python train.py --model="CTC audio transcriber" --dataset="short read English sentences (LibriTTS-R)" --train_examples=26041 --noise_aug=0.01 --n_mels=80 --hop_length=160 --input="log_mel" --spec_augment=true --win_length=400 --tokenizer="word" --vocab_size=5132 --arch="mobilenet_v2" --norm="groupnorm" --hidden_act="relu6" --weight_standardization=false --depths=[5, 5, 5] --kernel_size=3 --stem="single" --expansion=4 --widths=[96, 120, 144] --init="lecun_normal" --residual_init="scaled_by_depth" --optimizer="soap" --beta2=0.999 --learning_rate=0.0017 --beta1=0.95 --shampoo_beta=0.95 --eps=1e-08 --precondition_frequency=50 --max_precond_dim=1024 --merge_dims=true --one_sided=false --adamw_lr_other_params=0.0025 --max_grad_norm=0.5 --adaptive_grad_clip=0.02 --gradient_noise=0.1 --max_steps=12600 --batch_size=256 --epochs=123.9 --lr_schedule="cosine" --final_lr_fraction=0.1 --warmup_steps=630 --weight_decay=0.0 --adamw_weight_decay_other_params=0.05
Rows from block 7, named by matrix and row number. Each number is 50 + 10 x the weight over its row's rms, rounded and kept within 0 to 99. All counts start at 0. After the name is the row's rms in percent of the matrix's.
# convs0: expand pointwise conv (model.blocks.7.convs.0.weight, 480x120x1), inputs 0-59
convs0.244 083:55 69 49 51 43 56 50 69 49 34 63 57 57 42 48 61 44 35 42 42 62 50 30 60 34 51 65 60 45 44 67 56 51 51 60 66 52 62 40 50 49 66 48 47 45 43 46 43 47 73 46 46 50 39 54 52 29 31 54 47
convs0.245 103:42 43 65 38 46 69 64 40 43 53 43 71 53 50 55 44 61 46 58 43 63 58 41 47 48 47 40 50 50 46 51 44 39 64 47 53 42 67 70 46 48 36 55 53 50 54 45 38 55 53 39 52 48 51 55 43 51 54 57 50
convs0.246 095:48 49 37 51 31 65 70 67 46 62 54 36 29 36 44 55 36 79 48 40 56 56 44 65 59 54 45 59 43 39 52 41 50 42 31 57 54 63 49 69 53 57 42 58 40 49 57 48 47 49 41 39 54 46 38 49 54 30 44 56
convs0.247 094:54 43 43 58 24 52 39 31 67 56 38 50 57 52 59 64 42 53 44 54 60 57 49 43 41 46 39 44 48 44 57 61 30 46 54 59 49 49 43 49 10 50 47 47 51 56 33 70 54 43 48 42 58 46 58 59 41 52 51 61
convs0.248 092:65 56 48 52 45 53 45 63 63 65 67 45 52 63 40 68 50 52 48 58 54 57 42 49 65 52 45 64 53 59 64 70 38 55 42 53 44 53 59 56 48 31 67 36 46 48 28 67 66 39 55 42 39 32 38 38 33 44 53 56
convs0.249 109:63 58 43 67 57 40 56 56 53 56 43 66 47 66 46 42 67 63 48 40 49 30 48 49 55 53 49 46 46 40 59 51 45 50 55 44 60 26 59 35 44 63 49 63 61 60 35 56 34 56 46 39 63 44 38 52 47 31 46 70
convs0.250 100:50 59 43 48 54 56 43 42 41 52 64 44 57 54 62 37 48 55 50 47 32 32 42 27 29 66 54 54 64 67 33 41 46 62 56 49 55 61 39 44 39 52 51 62 60 41 52 73 59 24 65 47 44 42 41 44 64 46 67 48
convs0.251 092:55 76 41 32 57 45 58 34 53 49 43 48 52 54 58 53 53 45 52 72 35 49 34 58 59 57 48 61 53 48 37 59 54 29 43 56 61 51 50 45 42 44 38 54 60 39 39 59 43 55 43 55 47 50 51 41 47 44 50 32
convs0.252 113:51 29 39 44 47 67 62 51 54 50 48 69 49 50 56 44 66 70 47 60 63 47 37 56 61 58 67 51 58 46 42 54 46 59 41 51 40 74 56 63 42 56 48 43 42 47 45 56 46 55 33 58 54 44 53 49 38 37 60 71
convs0.253 094:56 52 50 52 43 37 57 37 48 41 50 49 47 59 69 43 46 38 43 53 48 70 50 40 68 57 42 52 57 57 58 56 54 71 45 49 53 40 36 52 39 22 58 69 58 55 68 49 65 53 46 50 56 62 40 82 37 46 38 40
convs0.254 104:54 54 43 57 55 61 60 61 49 40 53 44 47 31 37 59 47 52 40 54 68 31 60 52 45 59 37 57 52 37 48 47 39 55 41 67 25 41 53 70 46 33 36 52 52 58 45 37 54 40 49 33 54 52 62 30 52 40 53 53
convs0.255 086:41 38 31 51 52 32 38 46 25 43 48 46 58 70 55 45 72 45 53 61 51 60 60 51 45 67 41 41 30 56 56 38 48 50 47 61 62 42 45 74 38 41 50 39 69 58 42 54 53 41 61 55 44 54 45 55 58 40 46 46
convs0.256 103:47 48 58 42 60 57 69 48 31 62 43 59 44 57 33 56 56 56 53 57 37 50 49 57 29 41 48 55 58 48 48 43 53 60 52 48 44 41 48 67 44 31 42 60 39 52 78 52 55 66 41 38 38 63 61 35 49 34 29 40
convs0.257 104:44 50 43 46 53 64 64 58 41 45 36 54 45 42 77 61 52 42 63 56 49 39 46 60 58 36 47 61 49 41 54 54 56 61 55 38 47 57 48 46 48 42 45 65 35 48 44 43 32 62 43 54 55 62 49 23 29 42 54 48
convs0.258 117:47 60 46 40 30 50 32 44 49 50 56 52 74 37 51 50 51 61 37 44 62 62 52 43 24 44 62 45 64 44 59 59 39 40 43 71 53 38 51 49 59 45 37 78 56 41 57 49 33 56 47 48 51 51 49 67 43 49 47 45
convs0.259 096:62 80 42 58 55 58 67 49 52 29 49 48 54 46 36 38 54 39 67 49 39 44 53 38 71 54 32 53 58 72 49 46 62 56 47 54 57 50 56 55 53 44 38 53 54 59 44 39 44 39 50 68 46 52 50 48 57 55 41 56
convs0.260 091:46 59 40 50 35 59 34 32 52 58 47 59 32 53 62 53 55 41 53 65 51 55 48 50 39 36 55 26 43 83 52 37 49 66 56 57 56 42 31 54 59 56 49 48 42 28 49 39 33 59 56 54 54 40 54 56 52 42 57 37
convs0.261 099:60 53 40 54 52 69 60 43 45 36 37 61 56 49 56 68 37 46 40 44 35 45 51 43 54 38 39 45 64 54 29 68 58 38 59 41 50 49 60 53 63 60 59 44 31 56 35 44 53 48 39 49 47 42 50 64 44 56 16 51
convs0.262 095:51 65 33 41 67 37 47 40 57 53 42 60 37 53 46 38 50 53 51 63 42 67 38 51 64 36 45 69 38 59 34 61 40 50 32 53 51 50 34 54 46 48 33 58 62 54 41 50 49 70 37 41 65 59 74 59 58 49 46 41
convs0.263 109:51 54 59 47 53 73 46 50 56 44 72 54 43 49 49 64 59 60 37 57 61 53 40 51 40 52 58 49 56 55 56 37 44 48 53 49 41 53 51 26 58 58 45 51 39 53 47 44 39 75 51 43 53 64 63 40 50 54 47 47
convs0.264 087:50 48 54 56 42 62 58 38 33 41 57 74 51 50 32 49 44 59 44 30 54 28 50 47 41 70 60 52 45 52 62 38 61 51 57 53 55 49 60 62 40 45 48 50 61 51 42 53 52 70 42 49 72 56 48 56 36 61 44 59
convs0.265 109:59 49 54 64 43 59 44 43 48 39 57 52 46 47 58 60 39 64 49 47 41 68 42 53 74 36 42 48 48 48 38 59 66 35 45 44 64 35 28 35 54 69 41 44 50 47 50 37 62 46 49 44 48 50 48 46 65 62 45 61
convs0.266 090:47 37 24 46 55 56 41 40 40 46 49 61 50 50 62 49 42 56 64 52 65 58 63 41 42 52 59 31 46 29 50 53 52 49 58 31 32 31 49 44 49 44 52 32 36 46 54 56 50 56 34 46 35 33 48 30 42 55 53 64
convs0.267 095:45 61 61 52 48 54 60 38 46 37 36 46 29 48 50 38 67 51 43 34 49 39 47 40 56 32 47 43 40 55 44 48 65 39 43 56 68 64 41 44 39 56 47 64 39 39 65 52 60 61 58 41 45 45 37 44 74 60 54 60
convs0.268 092:47 65 46 39 41 71 42 54 36 47 54 48 52 57 61 57 55 49 44 42 49 47 65 55 59 49 54 55 46 57 47 51 72 57 34 35 42 55 52 56 40 46 56 53 58 53 49 56 62 36 63 52 47 54 42 37 66 61 51 42
convs0.269 096:46 54 59 58 33 64 40 30 34 54 50 60 45 43 60 67 47 65 40 58 49 53 25 53 57 38 49 61 51 52 45 43 44 33 48 56 48 46 34 39 61 53 40 46 39 54 49 49 53 53 27 62 58 58 43 45 54 60 36 56
convs0.270 089:37 69 57 49 42 45 35 52 55 42 44 54 55 40 55 55 55 46 46 66 60 58 46 41 38 42 38 51 51 56 16 22 45 48 40 61 40 53 76 39 51 53 55 42 74 48 55 48 66 53 52 63 44 42 74 46 54 53 43 59
convs0.271 107:53 46 43 53 54 60 53 61 44 49 63 41 69 54 41 51 53 57 32 58 60 62 58 52 36 49 60 45 63 58 27 31 64 48 72 60 36 42 42 49 58 59 58 51 41 47 48 60 50 50 49 68 66 45 43 61 48 51 66 66
convs0.272 100:42 58 36 35 41 40 61 44 43 67 67 61 52 44 30 34 54 55 56 55 55 54 54 39 51 42 23 76 49 38 51 38 49 35 43 65 53 44 46 57 46 49 48 49 51 33 35 54 60 33 42 50 58 35 68 39 53 49 51 49
convs0.273 103:54 46 59 52 44 58 44 56 80 27 58 51 45 48 53 49 36 51 62 62 67 53 53 49 41 42 51 52 42 47 39 51 54 52 62 69 38 51 60 33 40 52 50 47 51 66 47 47 48 39 44 67 73 67 45 58 40 51 60 67
convs0.274 095:51 63 55 40 71 65 39 59 51 41 63 51 30 44 54 53 37 44 49 61 60 58 57 48 38 74 38 51 65 60 54 59 58 49 25 46 56 60 43 57 45 42 43 46 57 31 39 49 57 53 59 50 55 51 36 65 47 40 48 36
convs0.275 090:44 54 62 43 45 60 52 53 54 62 65 35 54 48 54 67 65 36 49 49 55 47 67 50 38 35 73 63 53 60 45 29 60 53 60 40 47 42 68 42 27 60 53 42 51 57 50 54 56 47 57 38 47 70 43 57 45 47 56 53
convs0.276 097:72 46 46 54 60 62 57 51 36 37 39 49 53 62 60 46 55 33 37 51 53 36 50 56 54 38 60 42 60 49 55 46 47 26 63 47 49 57 68 55 52 61 48 58 54 49 73 68 33 38 60 39 66 57 61 68 52 66 60 55
convs0.277 102:58 44 38 43 63 62 42 46 55 62 52 49 48 43 39 66 50 49 53 34 48 47 45 73 30 44 57 57 46 53 62 71 55 44 47 48 55 54 44 42 53 55 44 41 69 51 58 41 59 65 41 50 46 61 43 59 61 43 60 78
convs0.278 113:47 46 49 36 50 65 63 64 66 44 40 55 42 68 79 34 45 57 43 47 52 43 56 51 45 36 51 51 59 46 39 59 42 43 56 43 57 40 52 50 48 59 57 51 35 44 56 62 57 43 59 49 45 47 45 56 51 62 46 63
convs0.279 120:43 58 54 55 46 49 35 52 65 60 37 62 44 43 46 48 45 58 44 60 68 41 54 58 47 65 50 68 46 61 55 58 50 67 57 25 56 43 37 72 35 45 42 57 58 41 43 58 49 54 37 53 43 58 67 43 28 48 67 47
convs0.280 103:59 68 46 68 33 54 69 36 63 59 57 66 62 49 44 39 56 44 65 54 47 48 53 63 49 50 64 55 57 42 59 50 48 37 58 50 21 45 52 45 57 58 55 53 57 69 37 67 43 49 39 57 60 49 49 39 41 33 39 57
convs0.281 103:51 68 48 64 48 39 49 35 44 49 60 58 48 49 55 54 56 41 50 55 31 58 53 57 39 35 43 46 46 66 44 33 54 43 69 47 37 60 58 47 40 59 50 33 50 52 25 72 55 45 44 64 68 63 62 64 55 53 51 57
convs0.282 111:40 63 47 47 53 52 55 53 47 40 36 38 37 43 55 62 46 42 63 42 51 24 49 51 50 43 75 49 44 73 55 33 67 40 45 41 32 51 55 61 54 57 27 35 66 68 69 64 43 58 50 38 51 55 49 49 52 54 39 46
convs0.283 088:76 48 50 28 54 25 63 48 53 46 57 50 39 53 36 59 41 49 49 40 36 46 53 46 74 45 52 59 48 42 42 56 64 33 44 53 42 61 31 54 47 49 48 46 33 36 54 57 57 49 42 47 53 38 50 48 43 51 60 53
convs0.284 095:39 41 45 54 43 46 49 47 37 40 49 42 46 72 51 50 44 36 56 50 40 47 47 55 42 49 38 40 34 47 32 51 36 44 66 63 57 57 59 29 60 58 44 60 58 78 60 45 54 48 63 47 26 49 68 59 61 50 36 35
convs0.285 113:48 49 47 59 41 54 68 49 64 38 54 47 42 53 40 45 50 48 32 38 52 57 64 64 37 50 59 40 56 66 49 45 60 61 49 61 41 72 33 34 44 45 64 33 31 59 55 60 56 53 32 51 50 59 33 58 48 53 44 45
convs0.286 110:54 58 56 40 54 36 72 53 54 57 33 55 38 54 42 62 58 65 54 54 32 42 60 61 57 57 64 58 57 35 51 40 31 67 34 43 53 49 32 59 56 65 54 48 65 57 63 59 58 54 49 48 57 65 52 42 59 52 37 52
convs0.287 091:58 59 36 60 66 58 60 52 51 52 50 47 56 49 52 51 54 61 53 56 46 38 57 30 51 59 56 69 61 59 75 54 58 49 54 51 57 59 50 54 67 45 39 55 45 52 40 54 53 43 35 44 51 52 33 45 55 50 47 58
convs0.288 101:61 43 48 35 48 44 48 57 40 46 35 66 73 41 45 55 35 36 38 50 51 43 66 49 39 42 62 42 52 42 62 60 43 50 48 44 28 52 46 46 47 26 60 59 59 46 41 54 56 58 68 29 62 43 53 67 52 48 47 47
convs0.289 114:39 53 42 54 47 66 63 56 59 49 57 55 36 36 43 48 52 49 37 43 47 39 54 67 46 51 46 42 53 49 62 59 54 48 58 59 37 49 58 45 47 40 39 52 43 42 68 60 54 58 49 41 52 63 45 66 49 59 51 66
convs0.290 095:42 38 37 48 66 51 31 52 59 50 37 43 50 54 49 65 46 37 54 64 31 27 72 60 66 37 49 51 56 42 25 48 29 45 57 52 46 59 59 55 55 36 30 60 70 50 54 46 48 51 53 41 62 54 49 57 47 46 54 32
convs0.291 101:33 55 53 40 48 59 30 42 59 44 50 61 62 51 49 59 58 57 35 65 42 39 50 68 56 49 45 64 37 40 55 54 56 52 67 36 59 48 52 42 44 50 57 42 69 44 38 50 52 46 85 64 45 54 41 62 55 47 36 40
convs0.292 088:47 54 65 53 58 33 54 44 58 42 61 70 38 43 51 67 43 48 45 36 58 29 48 41 62 27 45 55 54 57 59 61 68 60 45 60 49 38 49 69 55 50 58 56 53 39 45 54 43 63 45 46 58 63 48 47 49 52 59 67
convs0.293 107:48 57 43 42 47 46 41 65 40 34 42 53 65 56 60 59 72 63 45 44 59 73 51 52 51 55 67 56 61 42 54 36 39 58 65 57 37 71 52 63 53 47 49 33 55 54 47 60 37 34 47 41 47 53 59 50 46 62 39 59