config.toml
norm = "groupnorm"
depths = [5, 5, 5]
kernel_size = 3
expansion = 4
eps = 1e-08
batch_size = 256
lr_schedule = "cosine"
Rows from block 7, named by matrix and row number. Each number is 500 + 40 x the weight over the matrix's rms, rounded and kept within 0 to 999. All counts start at 0. Numbers have three digits each.
# convs2: project pointwise conv (model.blocks.7.convs.2.weight, 120x480x1), inputs 378-431
convs2.7:442537558528509403423514506445506513563529471488473483465571471382529509558508466522466477499501552500455463461517477582475508514488464433460494486441477470520530
convs2.8:456554548439500487590555552491502558518469453506516478474516525422482492510531523509419506477488448488535518518508523418533533565489527466548474542528476439427513
convs2.9:455536455528472518498471482538475497569521436535548524496493530494566541528510474544569520504464529454557485456529482396496519425564448498468502490475492545513504
convs2.10:487494387465427511526556486457510530492523564557453464512460545517537527506495479531497492588458495452493449465507460513589490539534525483469466517418487467434501
convs2.11:588532526525490557479496462520484527467495428407430512394527535479458481481527516466481487490537517554488564475467501556465493535424484470415515518472424521551542
convs2.12:518509513518498509566510443461423462497539495518546473490457542498516509500430511570491474462505415546529494520556450506573553455493561486473470475416475522451518
convs2.13:552386550501500551487490537498517443517500491513475550539479509521506453476496486523508540501533466481431481480514440485515511489511521439494572503513519472497527
convs2.14:464497568470495525546493538528533563468474503480472506468518427502456416531493543524530500508510529450462529490570553495505484477464440477518462553428493472468493
convs2.15:419555491497488473469490528521486449559487523578514490430441517481478459500486498520562453496485463541542501495449475454573555468461491508547441558528507444481529
convs2.16:549574479486490492537470567512465570472590572524503555512518507525515499440543526519443496481530493436454528463504482516469544571486464471487470493523544479504442
convs2.17:485488487526493547555530542484487426499577478544530484507505526515484460463496539487521486573388502409552588523446484564516453535538499485442439474492479431522508
convs2.18:527482440518507492554433523495452393493525492531475495493436530504402500493504464466535466413533501496498504525507537445537424499545545428465495490485462491526493
convs2.19:473502557540529490476506479521466524482561453431514505540462457525533513540485491531438551500495452499574485638523510491490527534568515410468532525495531488549562
convs2.20:503477457476549493454504475535517498547535590439565475535476505484436503474499493531557508496505481465512501438532524483553477468434512431576542442449458459477467
convs2.21:457495451486502529501489475427420488452502437495506482448505474496495490521525448462508480597465534470523469424541493514536527491489452563490515501608453490524470
convs2.22:565533479527495508474492489515463576493478460471539453553512530488540553528499416550465499473505509553500535523433462503506498473527503495472511556520446600439456
convs2.23:504558394455510605525499503460478519525483472431447572458494490487531473521511493529497480477517484474574435498443502493498452451472567477505477469552554467494514
convs2.24:519485429473468483568478473547528518515563568494566511440462488511557503517484425547484442460514539440487591471487529538509469533528547482473565516467438432539496
convs2.25:474486476541485487521513504504441468504526555442488517521510456485451554469459558612444454480485470497523528475578482489494485551412523533463549477511529537490533
convs2.26:480495428473545500483556515528543472543563523470457552463512484530455515538583508509456507527447487451543440538515552484502536447525538507478507447449523525474444
convs2.27:544526499449505515485489562583508514491483434473475526548456518485442496528495423574572519468513496488514470548496553488503510544510425499463479540495509523530472
convs2.28:510511531504469545481484486556492492406484488464578541446475584558433497494525581508538497537479513511466494540450503481459502421544500472541443491552438510555467
convs2.29:459583516566458533581452501494482451498467510454530467556543475468442585492508491579546520512506500423509510486502562493447492505496514471404570506512542502556543
convs2.30:518537564558480537535599581500521473609512596505549587492495572547567504546475499464468561541535515508413472455504540537554524470521525468439423473456528457536555
convs2.31:548473475515609426460541491458481466565457527484419475469445577553460531476529554481465423560502527543500547613472483555487519505524485506435566473486464509464448
convs2.32:462551511522558425529474559494491445450560509541464516512525525467470439557525504503496515531531534469460487486472565516475450532496538545481495457449518521518503
convs2.33:504485520550420504479478455528513478511479439418555479467556570458493476492525517430386497466521470533510412526536498465554520527524491413485559499472496537458503
convs2.34:490433499469550535519513474549466524456459539548523475569552528551492576473472524519374493509510488509530499478514514460492575541463448594503547471517538486489543
convs2.35:479487498513532541486460589484495514510461523480469463554499467467464463430523560451444501456476488555495467480603530595522491519434494497524600521478476473525475
convs2.36:490519552568475495413529519453478487490528455590558445444441563462559542492478536460493467508481508461495427544519457510550452534494576513504457538472501468501449
convs2.37:589549503497472523589495503451517415552473523429505516516421466506465469518507512501508457433470450437453499514503509482519483500446471491493437538484469508468454
convs2.38:514524473444514445502530473506490502482505512493478450483467420533470576559532471486466514499502549458535572487511511560439458496510510503546447446482471447475475
convs2.39:518504463506531481497492535532475494474460505508595441492529528534516475531561458464447496425545447557512448484505489525446431471499527568435519446542405502595456
convs2.40:486436407446547391538458472493503502506487483446445479454501579504528544549478539546439579534511498528552520486579461516488547484540445479429486554509505550414477
convs2.41:566528524491487499547531425451470485545500454409490515538486478506454476481564518476496558531543505465514556437521517530508493544535545519462496499513523579501554
convs2.42:508425457527482549556526513566488498509463568487532558545498406527417472501589598478416517517476503531487517481568491496454499565466606484457519492471550502498428
convs2.43:488475582522558514511553467543531530530481497516593462502561501493469502408498496489480468492494487507522511523510397523497512558517536488498557500468452474464489
convs2.44:485497536518490462435492494473570569489499487467509484477452523477603487481563563457507435483505533513524555414542432414498462486469555508562458539467468477490534
convs2.45:506483517484453550504510494572502492556572508475423542471514491514491498444444493471582441578475482521595570522503533491467515507509538493572520527444630520555483
convs2.46:480492589579541460457465550477385495516469505458533530568539538514500464441515549519550513519506479458497463547520434449495450552498529492468548474454506533451446
convs2.47:477498523495515445525539523523574405526551482474524497485499483576517487468475488466535489492482493494483477508585524575523520549509532493459417505605499422445585
convs2.48:504496511496476431509547564490459461502568520532491439545531443528534526496500554485483444537522468401524487514481530533463553495526494428564473535468473511451546
convs2.49:507459499528517511488518489473472436465476472517496477465520533477449494461482541470471556507500442486449464528493460444511497535535509432483507511460475468482487
convs2.50:462482517568565503505562402452522491466511451505500454472523459433479497590456504466481470434465519460561391494563490456512522475513431498486444511449517474553471
convs2.51:466518561503510532491493528440528507452539541463563454538549519552500471489643450490514529473524564521476498528507552454604503477471558511457553531536462566499475
convs2.52:452530536539451515463526560503501519438578446504469511486528478559467530457483484566442524487519450448561474412461480508523524450540513518522569486570465468576477
convs2.53:504547500541486524484469512543496565436593550469518490505552534505518455485510579489498461583507491467525482510553540508539514400506529523573507543497519444484495
convs2.54:502435502533478392494487470480507573525510449484508469525511561569486454495507569479484393536532466438447497496497532520515586492443531501463502513496507492548512
convs2.55:543467507507528431609471525503525482486486475554506505609540488413520498555614415525498495454501429499388488460543538606490518484538538511587465470571478412460475
convs2.56:537513556469468418517495490536495543546509481525497518556497466523532537440478453526500456528465447471506489499455536477527456546556487475573498477506508442509430
convs2.57:497588458497511432532526472490486495468540482517454523482468507471520444478472491504437485455513574446495584381487478553473508531566531531487477470530479494460528
convs2.58:516505516531531477518502566504500482545524472530483493515437501516555451509471449514545539518411503462464565546503489481446507508534469493514440469492538498377544
convs2.59:507449537427475450470487555512427474541460431557454533497510425464510533466573509542445517534553492417533514505524528492534527469498554468510501491524527469476557
convs2.60:532566441501493567521411508466504549416459508510499495523525503489530461577466467461431542467536471507512579505467469463482513525494513399447488450456536524441463
convs2.61:561442506521504458541455480480557555440497465498511465482467544480479504412452479513493500573502482542536480534527431434472504457518518533519505457409523475517526
convs2.62:451559556424485493517500436479567442511473495489519550486483551501531497483474477451495450485432512539474524481532496497535504544560521485495487497436473459437541
convs2.63:581569515444553420505449459480474490504521453552457519495451512517521530529429449491454475450470531432485465563525479571447514506435485533519478524557473505587464
convs2.64:472472503488499481491483469527481446511435520526523564487488582551567430475473482545535508519494509463523491519524541534550522495561492522552540449490528483529396
convs2.65:554502472521598477510510520472518496460453501474579461459574448478542529523508422466557510608505520497491448507411490538541537473534537478483500504496502527482443
convs2.66:494496553536500493453515465497459528531506497491512502541466558587524505543503525555553453472549495534480465466432500521482470542444479552537518559446454599457458
convs2.67:538474487531557483528518545493506482528507543499582486532486478548528523523526606495471473431573449453459461502506479562528514510467460496517497517501478475566552
convs2.68:489495560522507465562477494437481477506545485492482468532501421503524458519513464455517532465489540537456467486517466519474539477485448477491417491474500519511551
convs2.69:490502557499511524444483453532527476486531350547448554470499433512518510543535493500556489528490526567481462468454458478536431469480479551491482487476461509461645
convs2.70:456433584489527483424433476475463473506475536465514502542472450567513447518443521618434518529435515474516530429548438433532455491500479532479435518486494569478524
convs2.71:462486512529512497538531531461428478461541502447470501563513492515441552496513432493443492469460579536514527552505534509451516566498479483531447538536486483512483
convs2.72:570535540495532487500478480484497515540494522481490501397547556495508505425513446472457486540565497485459448496415478510540424537445507510481526535458487541430490
convs2.73:462520487531500505413440465464501573537446428458541484539482500440490504546451487541499444470498526517536565571570478569579502432404566490505562529458503458558477
convs2.74:527540545490502453471459457501513459541505561502500517546489489602482522482452482498473470498465526555560494485515531488478422505455571515557451482523527522508500
convs2.75:491482531489512462537487447471501503521559481507525499388519504464496478468484487494434535475483455443508445496530486538525545503510466445479528481494508507439481
convs2.76:511443456571436488443487491521534516512516470497435522490556441492522462520503538544459548494523493486520548495526478451448544499444476570528517478498532458484563
convs2.77:508481460477468513432537597564487485550501514570474542468443572522526526498556564422427466520550523545539511490504461476548539502429484514477570478541459478472532
convs2.78:558485461448517487487553529560522478525481471563518499435508542513488515444515438536491450469508526478413520464466496546494549490508519415438455497494538532520447
convs2.79:443430591505508417454551454563529445469475523418524521412503536535466490473431537587450501535557419458523492504504506461533594499496525459511492441467479538466472
convs2.80:516534546373504475518455477492479449514501488522441537479592510532498496512492554515492494520507508452502550569590499529558503526557501515500523446524509574499502
convs2.81:486509576547473517499533482537520511461476467440539523473491546487529468524537507464523463471515489559467479490505518528446583531476434554487441482486536487487528
convs2.82:531425571435469534500503577484479506514509478431546505481464583549548513467497440523493572525528497536508473503498517449479490513525439512439469495548478503540531
convs2.83:507509512488504522495480476575485524519535465513436438490582553514487546525509428501565543510522487577476531486525478531516481506516467397458475499520496500450541
convs2.84:499458435497468505479439483577491431509510519467490516430586562481481448515497479535444508475483563498534506517521510470484560491530535438545520441518478473441456
convs2.85:512445450524517525494485507540518565469589537546584443514507527555449567483422512470476482532525578427481531505527510482500600560534512464541437542487492519627534
convs2.86:542476417474510442491529499479490569524522436466546498507500495437468510464487512561542497531529464476412528573527498600497476466469531501520568579499461438531425
convs2.87:477579435453463459450480486519498461428503506545504563469508498464571463477532467463520521495546532472500488493456540453474413480513536550487487523434391509489510
convs2.88:457445488500405534446527474526471458522448495521460508475483518528536544600474367485505519450471490490502519492534486490485488513426486526508479569552495420498487
convs2.89:502527524570477597488594532540429516539464495525558474464530504540450520474509542504509505542537497492407523430504515481497422416455460476512529446440539509464477
convs2.90:470442559504514445541465542497500533598585553544455480513513506446462584521616469484516511515496497509472504502547441540480449476498509461555459483519493549502424
convs2.91:512536529505553494449417475538539522434504452448555552439574509524468500608459476497487536512489504486519521440457442488520527498488451517486462412490483469520439
convs2.92:475463444506553555561505502504494471452440543477516538516517471512578496482500478530409508513523487458468532456495489473530425497511492492533515501499558567489473
convs2.93:470519536431485492520513518487516548493537528404581501561500451465565490441447505490443470482495532557433491467586504519519465490534484550516410493449476529494544
convs2.94:455480524365499536472495494434524537528474520526462502458479512448518515496446474428568482442516489556497482529520479521495466461517437529504530479429573498419599
convs2.95:470574537426463498403520480525519497494470488514485461495516439494501554473484546512480559474489554568378475506498475572553514513455560509516510518518494568453493
convs2.96:495454484518499494481608514508439508440537520485512467578540528487535490573478514519401512427531501450434498485553503576503502621557390463502471531411539540466505
convs2.97:511476556481497461530492446475522448529449497464516536516508461516550528533459534484441485485622477500447490525501467448515483441532452469491445485454442477427522
convs2.98:529514531493467510493467512461477557561542502492480526573442468542535517483456523383507524445494498537554503543489457471475589529509422550491575498497501482464443
convs2.99:474515423488478494436537533493539510508493471569527456444520517461493536515530490489509478458534527455489481585522602504492485472448539536508451573528483528537553
convs2.100:483541466517508487464473542527465531507539522462517540517497489538488446517541553424484521447440516539517511478564472546541526492503534496585487553508498525508459
convs2.101:475425464561499572497441604437507469490550494457462489549476466502469487432576508550560514484457514535507440514484493504498533528385495538481471483483548456486462
convs2.102:518530566439507543479436511563501525501444555495557545519472471517477448517453557522492457433562515526440452484530449486528456510461452482488537533532469499488530
convs2.103:572543466495516472538540474505497502464513500608475488540518494520443465533403504490451482454508472615426511541488515537449509497552524467498520455495546496486463
convs2.104:432511492579531453463492450539509529525439459543441456498483452566553567486498504471512504523459552469535490503558516452459462485526463511513445491451548508529439
convs2.105:448454522522440475484459519561471499581538532441540528535537558487465475518513528464528521461517536472492582373586470468495470429570468527454501541518480488511511
convs2.106:451489481564490505501551500531526553515495472464563524515490485460480548534537601483487501520517536442548477517536539464582483497491448524515534484432537522448452
convs2.107:451501515554467544412500482581545524590553456515467524515553509499465578485479511515449532421467498482521523463524502551543524484441475528503464498483566486519513
convs2.108:452497478475491507552557535476516511583436526489566549592485423574501498546506570443515526442502467482507522518470488545449555488476480532522500457507480424565509
convs2.109:476467464464544513543465537514518503509546497471585526502443498495565555462443535498544493499535485544551493493510487487476462430426423496500503490451438448534453
convs2.110:510475529416479593543545553491458546494444529475502532442533511512472488517453532537433504477462472483548487478462498513493470455511445560470531481470529532471478
convs2.111:510479515579523449497434429436483576444531544500500524500479544487436559499525602498586482481510548527399547494514480584536530496421487489420533493542522496427502
convs2.112:482510489482515454503520527541486516513484502497501544526503487487473539457511518513504488492441463507468554504467528516459398475577521465543476507451495420451474
convs2.113:505476478447498509469574467470537452532566510461510516444474513367447447466575529531475544474517575534457470481435528490517526450474488563499577492447487410579480
convs2.114:511525497528444452509511544499535483491568503437513493546566473428467481494495533483482505518449512484444404526451444468460533502506470480528540547440516513543457